config.toml
model = "image denoising autoencoder"
horizontal_flip = true
encoder_norm_position = "pre"
encoder_activation = "gelu"
epochs = 8.9
Rows from expert 18 of block 7 of the encoder, named by matrix and row number. Rows with one number belong to one neuron. Each number is 500 + 50 x the weight over its row's rms, rounded and kept within 0 to 999. All counts start at 0. Numbers have three digits each. After the name is the row's rms in percent of the matrix's.
# up: expert up (encoder.blocks.7.mlp.up, 32x96x192), inputs 156-191
# down: expert down (encoder.blocks.7.mlp.down, 32x192x96, transposed), outputs 156-191
up.0 130:553549603521496488477494603526410507500523517439315476475448462473500466550570531439457496551502617533477509
up.1 108:452523600544539448452428423540480540506547546478543577455469539494485451573640500462489506528502617470494564
up.2 081:438443499518479455584551457480422578476510571529538457514528437545493573546435566515488472514548291528603491
up.3 093:559537454423527535546480489528459480496496444566502407543559473431509549412465450402593522513486576453349552
up.4 125:558615499476425485472471458510514527522495481498401532443465535568527460420555454562468551515518537528439522
up.5 069:479416530512390481565553453482426561460554608511506458466518450630462512591532550548511498540540377548594450
up.6 106:610585531434415511512524527527542525543439463576463453454477502536541510405499355602520555529524483519432512
up.7 073:497567491450460436461448452476560565525516475579467478492521549502564563420519465500476547547583474475425562
up.8 098:600572505419456563499500549532460453541507500454411432453410518543517469415519497442422506511477594466462550
up.9 099:545570506460437533451447526581454500497510510424348463447428555563512449396558534507397503518498603487460501
up.10 117:591545468420455527537545477479528506520455510507467463463557598569554516358517514579404549520535496445406524
up.11 088:497438479563526441541544396414481522499494614500461569557655507553462522651448644547473503489564481458498505
up.12 080:480531483428572539533464532522477488486557457502601395522411617453526529331489515441447511461501527414405589
up.13 069:511542487457505530490533540532485520506528504554570338478373497483577553314477409471552493491454442483475523
up.14 088:516573464448468508510489466528459579493518496538435373463334459405512526390476467466467522495465363493560478
up.15 107:593627545427508532529505540542359516519501522526491491476423463467578503460527457427489528496464597460485667
up.16 106:518590532450440482466482510505526535538500492529401518434495559570542545392556498539470559492530494460397577
up.17 123:590608550464479464463506503457472561515443546537405488483485498508563536481547479451473538536565508477392539
up.18 113:454454568517498470545469625546495470497576528498538615483553539550506501527545565576472502527529565502624544
up.19 124:498565504510488488417471494527415524491525547491517629469418516487508461559526478397481505505501648524570527
up.20 101:418494408437563540486434437532587462528539412545514522551535486499511528344432551523513496469493456456462543
up.21 093:595573455416540552592553475510511440550481541521424385505508430442521524378499450512508524469486543434361538
up.22 088:482495479509542500586535412466512538501503489624628462550651409459496587542476517501587491510516471476430532
up.23 098:483509543497531477514459662533480443509532386536593634477484589479505486535469525547473485560508622512650529
up.24 115:517623486460565533473531471541398570487485552531514448519362494407531469404474441395453512474475526470501630
up.25 086:481516509433535549543452444584427522476500478582636346485456498453540523365474475390592499505472532462434584
up.26 102:455511575550546437427442512520571510499526441531573623454411526457448466606592459503467510564497575577583517
up.27 114:484542514517483471487436380533438531482544557431494615473488569560530451517580522484447493487489634474440545
up.28 093:462458461503526455554513363466478567453523594517551542570557463536490519589431573515560483458520392506547520
up.29 080:422451523486533474538524583519471515494542460536527557543542470467489578512420594542479504523514398505655527
up.30 067:439436531495508465422444593449503506440510425425539543455500526522489525501546577520465563559528423500505491
up.31 102:467504519515527480427444601551461457509545426550568672463487508476486478610526521453482498542487702502593517
up.32 088:463503429440479537547490448523547496512544483505526394518576531446504529352479554481496509493502461417360509
up.33 138:478486518522433430552444472485449542449583567461422482448590538600484524513518612582473516579592522498433478
down.0 147:514552678535510439528493617519516546484566415498501437477495498445471595415583400551545536487529491558467503
down.1 126:536600506498527525554552468558456476553549476552521439529563569575547407431390456531471502505456518543450549
down.2 093:582477442506530478515513506491453443469472564485347528640548458548514510486603637507411453576511556454532554
down.3 109:530517536483456437505490487521530552517518437474511535412501583466493526547532435433645512462512485540527497
down.4 068:535442364513514541547453528517446469503557556409506409606537456515514542505599546471408470535518496438462529
down.5 087:558481388538521518540507474529447526509502575524481405600530424497505565449555628513501518539567557421434537
down.6 063:436447438508518590524509502458512402472556514433531403518494451525442482450610594595433494462476490432454523
down.7 071:545432501487580476460454523436554511552456575464521421510530471521508504493524482504360462460599512448439504
down.8 127:473560609517470427476527497498573546507543448498512482451480568529500536500555435521542548451530504556484465
down.9 115:466569581520503472489546512478528508551544439499561414422518575543507581479404463568556551397484503574475403
down.10 067:484514485488557455605547448469566518536516495547511351663488465530550576481540491482452429437526514488429517
down.11 113:560489440516503584488417624529455434463527523568407560521469416474497491480518554418441486569498562493552547
down.12 097:474495509469490481458468427466459501592490485505529609415455667523523448479501493494558517454469488569483498
down.13 085:499477479514492437502456457530508545503523467521441555483478515531598462513473502542583596448531548529461521
down.14 091:443525546450498371438420451470518555483568446502385502426485473517458640509542490492511545479511470592492541
down.15 082:480576502530547460527505436574450548527481513588482480585529524443478561402508459506437524419477517523398533
down.16 076:484409520590585455544476524525521539535523567486538489616466522459507600555605519454459453571560464425552518
down.17 069:542489469502529493470577471496454495515448538445477446641541431581490534494497544555433512513499504375400459
down.18 128:574509479437471567536575487482478478555487553564476469569525494595582463473424565521387474542519590521544524
down.19 140:535495529497519450560527495498527478523561447625526437591566516572509439374451438539502533485498568482487499
down.20 096:412473479431483484423453443452493551499508539454551527411492578449479507541469484460561481522484499559537447
down.21 093:518543553409502460443442515493484508556572455534429562395526540507410463523494507506620549464547495637471527
down.22 102:586490387488485499559405433615490445453479592481489544504476478486455409593602564457528435577528505430484583
down.23 109:525503557539465557546583494484482510535480541513509434544584457506549576516464503507385473515520507495544471
down.24 100:508603505437573417519449438535436562492585446551493513454470552507498501483512476501608572445499565576442562
down.25 097:501600500431443499552463366528435528488557445442543542439494576494508404584476529527618561473448562540484533
down.26 101:518551535501506563517557434531494504496439523538605432545513463525515474476380386537462496513431475480513529
down.27 129:476519518519487458496556467493463436546537429509504477522525603550483440461390508561499538463524507575435507
down.28 120:539453389498499474515463525519416474504456552566436528542557492498532432581462617494450477553534542424513546
down.29 103:504486437470463531468480495507492490488454584484425508527540470569535520574562652455339456498560504462506492
down.30 077:610422512494451499530448516470424473510379522473440481632495497554515503523536576529433520545469501488463472
down.31 098:572499584491497511554521508558483485543489505532583407525515479579558493480414481496445506521465529457446527
down.32 109:459471463472485544513468486500570564522511471404459532387450548509454526535464512488605510464463408523512440
down.33 082:584501317488526492492511475563484503516536539510452473578503498558556524467516549532512524510597511503465493