python train.py --dataset="aerial photos of the United States (SatlasPretrain)" --train_examples=203450 --translate=0.12 --color_jitter=0.2 --encoder_norm="layernorm" --encoder_moe="expert_choice" --encoder_moe_every=2 --encoder_widths=[96, 192] --decoder_attention=false --optimizer="adamw" --beta1=0.9 --beta2=0.95 --eps=1e-10
Rows from block 8 of the encoder of a small image denoising autoencoder, named by matrix and row number. Rows with one number belong to one neuron. Each number is 128 + 24 x the weight over its row's rms, rounded and kept within 0 to 255. All counts start at 0. Numbers have three digits each. After the name is the row's rms in percent of the matrix's.
Before each neuron's rows are labels from the 100 images, of 14848, where the neuron reaches its highest value: "colour at peak" is the nearest of a few named colours to the mean colour under the peak. Only what is clearly more common there than usual is listed. The data: aerial photos of the United States (SatlasPretrain).
# fc1: MLP up (encoder.blocks.8.mlp.fc1.weight, 384x192), inputs 0-191
# fc2: MLP down (encoder.blocks.8.mlp.fc2.weight, 192x384, transposed), outputs 0-191

colour at peak: black
fc1.214 092:096108083138116121153145139139148063116133125170123119144110158135181119095098117109137152119121106140116135079145159172117109134125140130093114087101156146148132160148135134124098133170123132137132117141135073085102123130163151127129135148127113081173090162138086141118151120122194100145128081132120123139123128138128099113113104104125124109170195159114121106161110130122119148094092131122154113130148109121094118123119152139147115119126101129136142095138140112144123114144127096150141145107038141177131104144130109165139165138124148133161146167094128139100118141143132158163
fc2.214 089:102103138181153133149142123125120139119137129119127169117134135134112159129120128080138146066131129147099141130141144123116095121205141141080106102145116132150159113120116112065125170156097067119137127110117127042153117122159113110124103120133089107139114151154092088118134170140127122144142107130164110146127142129131160142153136136140135144107157170150166160131113133102123085109139074146145114128139134139100122113124103144170143132111154139116131104136136161146125096165129147120136113148105157163124141111121125158102116115111122128197134162085119181114108094101126113143

colour at peak: green
fc1.244 132:114151136141150160179127139143115086143132118143134130108132128110135128125134122133145105141134108107114130113119094141127128155112124130163109132126087139100128130135129108133138140133149139128114128136123166169142105133176107124160180116059116190113120190131141174135195145131130141143122149186137140126130141108159083115136132147128131131118113106175128141119140118135143101148138113117126135134084127110144162117149202124138129174103122109132107097152127086136058131123092115126110119100164136138126111097131145132089137144089127144158088210169090099137124125144105105093
fc2.244 170:106128147133157118150131128126125060132134131149127139132143103123169186131149131133120128113118133120098120126156129118119131130112142132160120116102111131089167129125107163120152130146111131121128095111123132130071124132130080103116144118067118138136128168140152174126242130146168150179114117130116130129129121132112081119099130134119121125112110155113178123139157044119137119129107131135124122129138154120119144135144154133132132156103102122124132087159121059123122129111115131137148148129125138125126127150126136107078134111101134123122061204183132118137129150122136105092

colour at peak: black
fc1.175 088:124125136143136123187116113155117129130146108121130138115163125149118125085160099080106143147133136120127110104126165134147137120108105122136117127097096164127104118137114145113156152180112132125147153129135129081147115133091132102150162117139132173126136082129098088130128142173165096160140070158122148168098103146095132128123130145145112082115130129136104138125135163130123157173105127179128159122127130158116112146142154146146137119113161114158128107111123135130146140122113135185098125115203113193170102109129132148126175132119126126202121056147120146139119126096148145118
fc2.175 111:152143129146119140156117114139142154149110137106133157144127149149147125142123131093106140109135124124077135076103145120133119125112133117161097128115121135134156134072126112131148165167125079135126151124137125033146107132121149111118139121160133135097101092099143097140152162118165119137124116118167144156144125105138129147115127120151133123131156128099134134112038184144112127141155102121118142127137101132136137100137157131154101073091121107139127117131105092129174109106109130139095145134150105165147124098140143133108184137077131125205180104152129143116133148103083149121

colour at peak: black
fc1.169 083:105133057105164151122129123130146141112143106125121147118124151134075125147134108121161119151136119135122129184104114138087128126125123111136105143150101128154122129163124160137149145097104116108139123128101121087141165144094108141114127133133131090119123162170077130160116123145130089148145114111122123148100137142140139120147120118167138134120147128185127115111143083124106179107116111191193124141143116127080106106142086091127110127162096125128154158140189111152125125129173114116152123113130159110169158110100125055124176117123150147167130150121135171135154119177124127101
fc2.169 085:151121136175133147125111118115150134109134149101148144146136156110122140124142142118112186114096141138133134141136128154125144125140134103108130114152138130191113109119118111160137126066112113112147143136118131033159134144094118151147127133119146135100131142107110117144118187124117123118107132130145130177062129131132162137115118136141166121133128150130146154135100163186130143095125114103117168109125104147135122096090109123164080127123112125139080182103156118109106133162138141118140154159134124096117149091128114117101137147125122152212124094113131184145119147072094112110

colour at peak: grey
fc1.49 100:113098129160093101141124117129157137127144125145104190129143140138210140111065106119157123111128129155132135096127115129122131140128135117098098141123151109124124157142128154126111181113120130151122106103152123109081099123134118106131102116157130090145128138139093144130096142105165122138154098161101115090127099151103044145137129107139132140124171126099134110160114142126123121129133125083128124139132136124108141118114144103131132077126107119087166133157125129110163114116082143177098144131102114200119103125125129203117132158130172145121156178125171114121139124111129166136
fc2.49 124:101113114164131141132143128124116137139149124125119223137116140172133114161089115106154130104140124150097145106129154123122102115150136140088097108131138128125141120101127112038119182161126098118125125116126104094137103130136129109103087108211083100132122148200092123109145133129119150136147131138115101112162116126122145120122125134140108148110151135135143127130104143063117083133100071138129122145122160134101125122118101146147167113130175122119180131125136142144142099114119136139134128135092155180121135118134111156107114118106142128109160159125133117105126061141116138112

colour at peak: grey
fc1.19 091:131128090116187143104168143140123125084115115128129150117091099115117131146107148140106117125123094122118122189110101114136095122147125151128148146163155116150121133170088138141117117086096125114138085122130110068147164155140127140115086151085115074111113167140087152135147122131074102153124157119134112116104114149134129132126152144136120140102088084131124138138117110135138123145118162167158140136121131134109101131108092150129135117211132132093099114109144127125083135159188082113128093143079137091134126113122123107111150093135182148136116118092120100120140116110156097137
fc2.19 138:148126141139144120094145147104105119086131118132139111148121122093110159115156147143143142140117110142155119177141109109144130137123119131099139144165171110204125132153140131184122134060138152147122128147148121071146159127098120171132104132089156105127165138146102162139108116131122130160118150116095115121065128149136169126150142118120131142141084141150145154123162091163181111102127169137150134136112143101128125124103105100120120166177148159116088110125164161111077148170165090123161131163090136080133117103140108137122136123142140151157136110109118104134125103103128111155

colour at peak: black
fc1.331 089:135118099103126103169141122123140149123101136138116172128136105095118108101129083083129164150110118105102131174119092143098156138110138145187181123135124163151114120145123152088167148098087114112134132152128113073130164096089110153134150138140127179140114145146090118125103147129110126150171128107126169152126131140128136126130127162149138130130116140181099089154120117130124131121087111171113128108114133116132124131096105113115113152110130133143168154127155065112108137167141157144161148114122119099093127135151112113152116157121065120163137103131073154152145107147134075085
fc2.331 083:129115131129109124169107146132145099130145142137130165117143138108129154121119133103118178121125130132112131118144134144137117124087125123183138127139142132161115121131134124119148167104106046121150130125120108053121138138104124124120149141125129163110170104135123136123172211144134100140119144119196137141144146120126121134139127128106132117144097154138120113116088138154131099093112090103128126122104117146143143108122137138184079139108111128131147177119144079125084131158155137139099139129157135118140130127124124092093134132112102121207118106137144195127092104061120125081

colour at peak: black
fc1.25 084:100107077140135117114139101117137111145155102124123158148117168125111118139087075184130159130134119130164126190133184161120117133124129151173134132122109169120149136159134141165182129111111095124114138139109129092176180107081106118129193167145123147143133145117099126123113114132124100133108117152111130134157134163122129126111129115119110091108134159171120130117101151128151130096086155155109141124068115132151141155136082120126131165117121125154137138110098121148079137161185156127132145150152150117103113116151113129146154150139122113141099068127095105122111120164154135145
fc2.25 076:146129146160120121094119106105153176133124159126149125080149088104133127118126140137132167095126167136097113116104146114127117134081132094144155132091101136155140128168144154169119127089139063131115151177125139077127138127103140114122142141127144137127113068112118097121141143133136129130133125132143150139157157135144088135189151116120142135145111135106132138150133187179119193108143124128139125114141105128138113113126159128158098101089190137131141148120117086131064140139085162109136089129159154136124132137129159117168156126139109126202125124097127107144122107140164135134

colour at peak: grey
fc1.268 087:139118119128138131124147132130117150134141092121108158164131130122112171181092090138163188124123117151124131193156114127125130149126118113134153108137158108183105108120124158144149143092137115137136098122141141070132149120032112149108086143155116129102124128149155148148087111128126133120093132128146148122145147174163153104111143116184128158118103163127136130134100108134130112113104138143120145113122128126118118119120082126115113150166141102162183133147106135137077135117146153138096118136175125092121124094157147129127137135131156137136129069133202081112110127123140119101
fc2.268 088:163122118133119121108132156117120132120117120141131154124108132106111109138112145169140144156133106141119133130114140124160123136079108129115154143138148106174129140151156092138135128097144067145138156156138112053154140118085165161126129138170149139094151086147172155109136146143100137137139165120142120102162136151140179103163148100105113124157124128145128099099079170112153128113117130116139128141102122112160135127087123122163086109178211142117138136118135121123072129129186117127105113143149101115137116116144091118125155143149129129155179061115126088127117095148137132108

colour at peak: grey
fc1.349 103:129141129139136142149121133131112150144114151134147051114094126137203135096128135104108095118101126124117153039116115112108102128127125163137173141128121144107159157126142090125088109143148117129122151108110167178084130135184114145125110142107135131118118114113121112150153123126132158139128139110125132116123099132141108116112136158135127113134114134107137141122124158125105116146175107076109137144158123109117117124132132124132147100158126105153073049115101167136179095129145140127138160151098141161124109116130180165108143096102150158098145191108115156140141122111098122160
fc2.349 122:099137144162152126149140123134121142130116121119139062138120130176151120114119122114136106126138145106139134088115116129114126140156134142130128123151098134091151131109104119111101151175141167126112125097133132185095103150204107103123131099101135097147075148134099126134105052119155164145124095116110123108134103132122099128116124154152139134099116128116138146141144116118109145151180117130139122132155112132096121135162140126074186115146101114127098037155132149128173124118080142132147117131083142149151128135140147186129133114102132129083140179099105124127161144140123127153

colour at peak: grey
fc1.204 093:127114127130169121138116130101114137107158132141080166131095146120156134155119073166134141142133117145135138191150105162119135172113117127137115127155196125154149149123122159094114152088085114128137112122135150096124119114090104166105102140135112099135140165168119133144110172114147124104132098143113140102124090151120099130097116113158117153117133142141133117127120073162129113119075132131118125095124147102107108157134094119129108161140132127132194170115112161151036135124126147148135169132113131094120129099097134136117102122152169122145125161091139087140102141144117122091
fc2.204 123:134096126134126126104139128120116103120143121139115208124120123120120154143112125159150156129126106157120128192139138126141118123119125136092146123140159107149124130141148140115135131073111068127136114155124125072177163102091120154115090138143108119131162134172146167101168173138109109134143149127153115121140147162128166102153152112106100150145116141148149113119132116115151086106076134138140123132094157124163134137104086137184091148140190158117160168116134158143036135164162127131133145134105154119105127129126089118107117134161132124139130127119144107123102094116150112115

colour at peak: pink
fc1.64 105:115144178113094111145145125111136132204125105141121120140144117092088130085174132124171125101075127110120112084133131131117115136135129129156169141126150141124122127097105132142168127141137132118116129111126163131113137064123154118128164160119122210116136069081189129110142129113149124131141126102128148121176144121123172136128137112126154128157113106130133093124158129122117122143145143124112157143110154121188161149150178124120129152101146131148139110127091129165128110113148117126125136113215109118136125147132130130153118164113058117107125135157125133140112103108119129094
fc2.64 113:153150142075095116161130139133134116199105122137124097110130095127136126118114127129128115117152127112116110079118133114137138135101111150169182137109093126097131134127126105133167129170170103138120131122133143149131134092140137094115179152122111165113141102078161130135148107133141121152152110113165167096206135111129110123131134101112122129124138111109134091106142136112128153136141124104117128133115124129177162151149186146150124129137157093136187112150059091141134120086119125140082125069174092145137093147137121116176152130127095075128123112140124121132109126120145139115

colour at peak: grey
fc1.374 096:119128104135139119142140149124118151083156137089131101153126154143125138073130096107133133148117088124131172186147143148114098106117108115139112132121108144142142134121127144139087116106113122125147137143113150062162134143181109136102124098132148108110148158143105089143104124138121143133097139084120096155112140150125177114133122152104118115117095141166104097109110149171109155113171116143135123135102118123079097126132130141125119142096117143127122154126155110146139165147133121108133135096096165057128134129151100075152123124126122117126165089112051144102080101195122092148
fc2.374 119:137117111117129134139119143133125143087141133113140080128133147114104120108142121104145185131110115130147132171132107145133122117140126135158115138129145121189101126150131135183107161081110067134138137134125131068128146141141127160132121132117138123149146114162114094132091199124114103110101142122192118163084133133136140145186121162136129128154083134156114140134141140211141145094138139118145123114123104131109099125135103117157111143106079159125087160114164113123114158184148112114133141128124162083132135116114142106122109140140125148158147111088126195123126100102120104161

colour at peak: black
fc1.116 086:120104122150075138163140134157112136123134120147116163129155132147154103103119121129157148111117158119133134105146122125100139148100107090113094166125094131101098096159111169116131188183133114132161139121123162112120088123123137097105192114150122183129110094158104118142109132150161097120107142200154146121145117116121096126157132125106137148100126170097115118159119141108107140123140132103147130128103126139162150125090162129098161136135125089156140077116092100136158115088111134139101136106121106203146084153116150136154122130101111120165094170132144151147151139138119119120
fc2.116 086:122129133173131141158120129132148136162130147129127172127144125165140115142109117100122154079138142132084139063127148117106106124141147124155112102118107149107151111101113125048142169197135057110135125112113117073138105132138141094114132134145111142124099132139129090124180168141156140160133109149194142152183137102127119132149121138135128132116145129096130120132100131089113148132134062134122127121138134140124135121133156154173119092116136115139156084137107067139146099081085157145112107118144130171122136120126142132117150124085124111160131156133124136120110124131118146086

colour at peak: black
fc1.131 089:109105133101095117098133142131137158147124127138141164108111138091099175134134117098148120094104142130117104084136162124138107135143092121099171114144142131118097117127113152138118180162114147140138144120145114057096102115128159133163146111221109130135139077111169130106047147170162134109147110154127166137095141141127138127108106149084126131132123154115118111138149106112120127153123099125145144151167126139098130115136111105126114119164138148125179093150123105164148092118114096093130132119151105186150117122114125091125109087150141084119123129135133179115120119123150137136
fc2.131 091:133136094103113132143118185136132158139128127130120165127117155156109078146117133099125144109149106145127142095120141130139122137183112133130125128108143121146119135106153090085126159172136061136143145131128125078156110114139169121151135146184113127123133088134170112131086208147119125127131123148215122131108141117135167130143135114121127127162153111141120116100074174092132102132139107114131100123139103128120116127117112138181085106153159144117151093117111089140157107094155080143101109100140103156114126115119103117129153137124130109139194102145122151106112124140130135108

colour at peak: pink
fc1.279 102:152150142116138123063124119109135133135123149128143129164101133129199117134147106138122126115088153119113168113167102164106133113122149114103138124140153137117140110108082094123148118121113137120136170150136150135137135140143092130144087107134126109108140029134122120119125106098158144133159159138125120109136095111131139127130114140128154115138127110094123161157123180109120127105130155153125187126098132109159167100137138102126163082190148133160130139119129134107147151112074107109149192150075110094133147106159094119113143136112155131094157089123168098110124107109109134123
fc2.279 048:151120110114093111125105121129144102141114143145147110102116102104130161099129124181125143153151099135118116124136108108148109133126113159130135121152101112117125141129147116075176083136114226128150124158130131125139157140096114107136116152120146163101109098122139082102148079134113123122133132123082126130227130170131131115107146152110132129152101089160173096113124122151150143122111132131142105142111139140166179134118136157087171144165095118117152152149106162151123128084131140112113135129143114120113125150149073091161136133145109096084132120125148102136099126103160141131

colour at peak: pink
fc1.375 155:133142123114111135114123135124121180107134136127150130111140120141144131120142114076126135140131129131107122128128165114126122120136131131101144126116179134133111135123137154110107143155136133140109148120112095029090128144087122132150060147201134096092127035152122071142077150119135135115140109113122130119110136115117170119124138131145137119142135129071155131104115124105132141121163135161120134119159129129101105125121112135136122080189129148137138166110162139153172129136161120158122158146143124140159133128132134109156126111144136116152162056080152130123125091111154165140
fc2.375 152:153131099101105128131127144137116144130118112123136135141108150144092092140113132118134128142152098135127137113097125122152122128142106148115119140173139113159133142098152065102140146142151114143127157132148114064187121133118171154127111125197132127110139063142129064127074136125115115124137150114144108124149121131131189137135138121131118125141151108142134121100071211119139118127149132111141125143115107117139142121107118122143132100152131127119127171122133169126162117134158101135092132137133105129139117094149104136137157151118140127161230063111127118110129092124095146169

colour at peak: black
fc1.159 088:108100102120126116157130137136135150090123135102144107130122135192134139091107114079156145121123126130114153171138144129126115116172116122130111141132167169116112115124131150117122090147138133133148113121085100125123141106154143129128138137163147097136130124151061114136065126100148086138103082092135112138122133104112172124138141147117086161101142101161106149139110116130106155071097151128138115116132133137087143132101058114153144117119106113121100157121122144147196142133146150124141076138051134137147139133094124083131108103156140134163135092095120170144117137139156094119
fc2.159 094:137113106158113159148114108127149161108140143089122111132136161128092119116123119092136166120111139131165144144128113164114119111152144116104130109174131144160095100144112118125124139114106058109138140118104127096175145120148143139138105128139134112127142128122100088123033170120120098095121128129174130162088133115137163142162104152159142131124151133134111146144143169174105142108135094094125139104126102155120106104101096136153102129131076136148086191106147182135160119164144167111118156133115141118118153105119131133134126147143130147171149088079141166129113105092113135142

colour at peak: black
fc1.50 094:111112090144112114154147139163134141099149127138114161140135134148092122123161119135121136138136153110154126152103136138134127135117139111188131160120124130122111115146124159128128151147103129069162169124114124092155099112099151094129163121150125140137146095136083136109080144126096110100114112169139122141102167148149127102121118099122129117116087168123074157124118119137147122106088085133143132104128145138095124158162099130143137133113132155134116157106132136110124114167059078116120075083207147101141127155117148100148085150162143150114089090187118154140157133135140119110
fc2.50 078:114129125134111133152110121128150142133142153128129179126144126124137133131146123112088158086128150139128122122156132141128130138108130098171094124087133138140100117107132140135140147109119034128142133127117133078136124141119112108120141138139130162119154122121132171128133250137136121118093131166224138163079149108130135130140129123120137128144088139133097114135116109137117090115121107122111131112134121151116127128143143138204045143113102139129100119113139117124143128128112097128134130103167126116104123130115149098130116124129115115173110106188137166125114158093137135114

colour at peak: grey
fc1.105 127:134125107122108124077115107119125161107156114106125139135116124153151112110115092139144121134122134127125136071133140112145123122148117131075130145141176121126139129092153138102078101111125119118136152147142079125102130118137146119135078113204124088133129054155126070124073140118129128114150128096131140139148118126097200119124162134118108102123134117061141118144128161131122119123164135143134127144163107136107113108121073151121135095139117129134129135117169171122170135118111132153121166141133142123123147149150116154162131094154104146107170050089169133145119121128139131157
fc2.105 156:149119093110097140109123101141121206122119121113121115123106160141089060128106123144141121137142109128133142123099121132143131128136110138103115143143138124125112134127147086112114126126148128143125152132138120143169127130144175160125109128199131113132123091156096070126036108115106123082132135115111113127157124128138174134149128137140130127138123115156094124109107220127123133131151135122136133132116109142128114127137109130120161103127133130128136165115141205144162133149147118121106120119118122135145120110142117146178113135148140133087209069090122115119140104130119153182

colour at peak: grey
fc1.122 093:096114079147086139113154146126134140069128134123114157120138152131166132132149074063127123122119114141094098126134127122151132109095143120151150137118130131149130149148108134138063150143127142132147136134126113093122185152164133150142076120153129101131129078154074122126078170147131106153129105106139112150110116119094150126126134127125131143129100124085133123131130121122131124093165160122138112131150136113088094105085094093112121116180131140124122149081184137137153163147169121109175080133066160134139110140137122091112134140136138151117153143096107176154137119148139121140
fc2.122 105:157112100135123145131138132124125179103121122101138129154115174144077098126133120114135164117120113140154141139118106147129128126153124142112115129173158126159110116127124070104125142121128120136127146113134121072194140129157159174124098123163130113117161111157089098138069162122109117135112146128159111156097119131137207147142117147148144144133091152173126151114093160133141118121162088120148137124110109141122111108130091115152146122159107143130099164117153170123143149171166104115120146144114134095134127083134106126099123132121128145129210083126118171124123106084090131156

colour at peak: black
fc1.368 086:128136078151124107159130151124131141109080126166144146103106124149122106036129101133131147098127158125153137148160136155112148141112119125103085101151121126116107110137131153134117138176128122122150101117101096095133101132143146092107113110138127157169136101151074121121080136090130114117122109119119145151164153134106107126129096119100125129140135136116076124134093085122075124154130119166093118130137128119101124146156155134145138150102103174137121127127164153133179113182096121136124064116099162139152117143138145080137149096161105159133130118136098156157112156170164141115
fc2.368 073:112108113144104147167112099126152163130150149120126166119147143150120123123109113097122150087135151136145132107148123153108102120155140111142095105127146145124091103106123124075119152146112035108138127133106110072150145145157141106128118145118129140142134132149119106113096228130129090131111126142224139167135154116131138144163122151127138135124117143134112132146102126135103088114138084106127127112139121167120117115142119157179106115113064131144091137105146172150160111156120161138123133119127148150112139130114153114121114127124121128167136091143144173121097136081126155136

colour at peak: black
fc1.48 096:090124098119117121163136125127126151160127113151118137126174104130153106076111081118103116134128136108139145088142172131137128105105141117102126131111168128103116143112137152128102163178158147134150133117103080107095091136134134113110130150161134148141136098145144100125098139132206122083136091133118117125124133111083111138145119106134093097142156141108109108144115107107097113122143100147128120116131147141124143139138164121138105087074116141131147135112137136143150140154140126168130127133143141165165080131131141148130133143147049122155151019096158136095126137120124125173
fc2.48 113:129113113099095126167111121147135168154119132125124152107131137152129106125100119088126119095161122127096135078112142125136104120139117135143098134108122130127130139106150108083121163166137048140130151129134113090134120137162168108121134132181124133122131103151137080111086174123145092108141116112192128119191145110131139152165138123130118121139174112120109110111081202119108101124154115114131109133137109137125124124145142145163123089080127122124151139127130165159164100140113136137083127111128125177148113128135150134151143131112123109170187077101131144107118093112123167168

colour at peak: grey
fc1.243 084:136120102138076134122141146116137147117111122129131157097159132171114129122144107102142149120132130139148134174138129145158130140129120109077172155123167124147096087126109165125152174115135105133153144125162077133150133102107145139149120110193116124131144112135094120129057128144164100140128126150139109118088119154143167122127126161137115139119152169116114103121084130113133146082167116137137119128121098115108109168123128134116147089116132160118225139113141129143123127172105101151124137156091072190146105147146106121162105098138127096165151094112150124153123120122137146138
fc2.243 098:131116092095106122144119157130121177136130122133128166107122144129077089128110129106141134133158116145114130128122134130148107130162104146103137142153123117158105135128153089079139162153138065148145150132134107073183132116133170128130122148186124133103150098157102081113072161136100104098144143122170111115147149126135196121155143118109108128151152114156114101100069203103134102115140121131147111137113103133135127142118115134151114111139154146116162159121124143136150113131167100135088122117127116151138106126120115124142135136147126113165195081098121132112105074131133145148

colour at peak: black
fc1.342 115:120158129129116118104099123152129174109127134111164144141136150153118109101145102095129155128163138147089133112141188123119156153141103128086147107124156123139125140117151150131126154151117133108140120134132104042093086128089141101120090128196131129124154022120085103131093135134146106132143087134124159143111102142088139144103134117115140147142140147126116141136119152138129136122142115133152144115147141161109116095096104138121119116186123148135107136134136142149168133113158134121113125139140142203165134129122130121143159115149115131139147051122160118114117130097146161096
fc2.342 165:164145111144106152117121116137136186132112128096128147156113173141109087140122132119122139129130107126111148106100136126137128120131124127103117126159131131162136128092129081122137147131129110137129159119135119056177115128123174150135119123201131115101113082106114090148071143112137128107131136122149130147114112108137181150119114127159141123139151117128096138105062211132123145139151106122124144129130102135132129095102131126141107081160131113141130156117124151127180115111151128129101142143128097141139132080142114140142170145089136141159223079125123122112135118129081152115

colour at peak: pink
fc1.164 102:108081147106119133155152104119127123156116125134095114127135131150169121149075107141144094151123119095166141109134103111128152122131122141144100143112130098102119128112134141118140129146146117114143148110140116153089144142088141167081138141113131201102133137120146171106120109094162150113125139129135138125138125119104071126143160119150110103134128106086128114135092136112109057127156119103091118153101141138203129129169149143129132100115125134157162123123077126094106118149101140163136174117150117143139117135168139201152094172144084151137103076136134085129141111138108141144
fc2.164 109:132106149106110110150127125133123106185110120156123157110128098149159139115102108130132103110160135122112111096113136109138118140071112140151135142084103120071151144117143148083144155171173089139106124140143120158121134127152118089091144138125130143106147137160149155096142099124144112150146107115141142075229139142121096113150152113108102139124115108097148076116145110082116090139127126127127126145120141129158146156168177146128151126108171111125186097148105151149107124123078132141107120092131136158141095162142141141161138120146108090122121115137137086129126126124158159156

colour at peak: black
fc1.347 093:126095097149120108137109115132123131139127131154129120067110079144202101082076097119109125101139146137132135125145126128136152110137134137098084091124116116116134169123115153146108139138122142138132115140156043118097089139184138076131141129139125126158115141180088104124130122098165108094121092122123135102135143140093076157125116123116107110145168155092129095122109148129119167122134116128150129142121143148107123100126156118127100105092140104124121101122164151173123133158156128159139134116091138163132119129133127162137120118123096124126131123054103147154114141163136074155
fc2.347 099:094098121157132132154131097131129157117147133126127134112141139155121121128094117095156143066139144135112139112125150141110088114178140135110097112137131139129130121125125146077113169149107051116131116131118110092128125141150132104113105123130096105158104152180088069104096161130135108119143112120191121143178142142123113150207138154133125139109137133132126141147130158139097131111135095148147114127146134154109114121139098162160148119068142134126137121128140182154126118175099166133126112143105181162135138139116155164124101125128122131155132129070135153117108068116136138162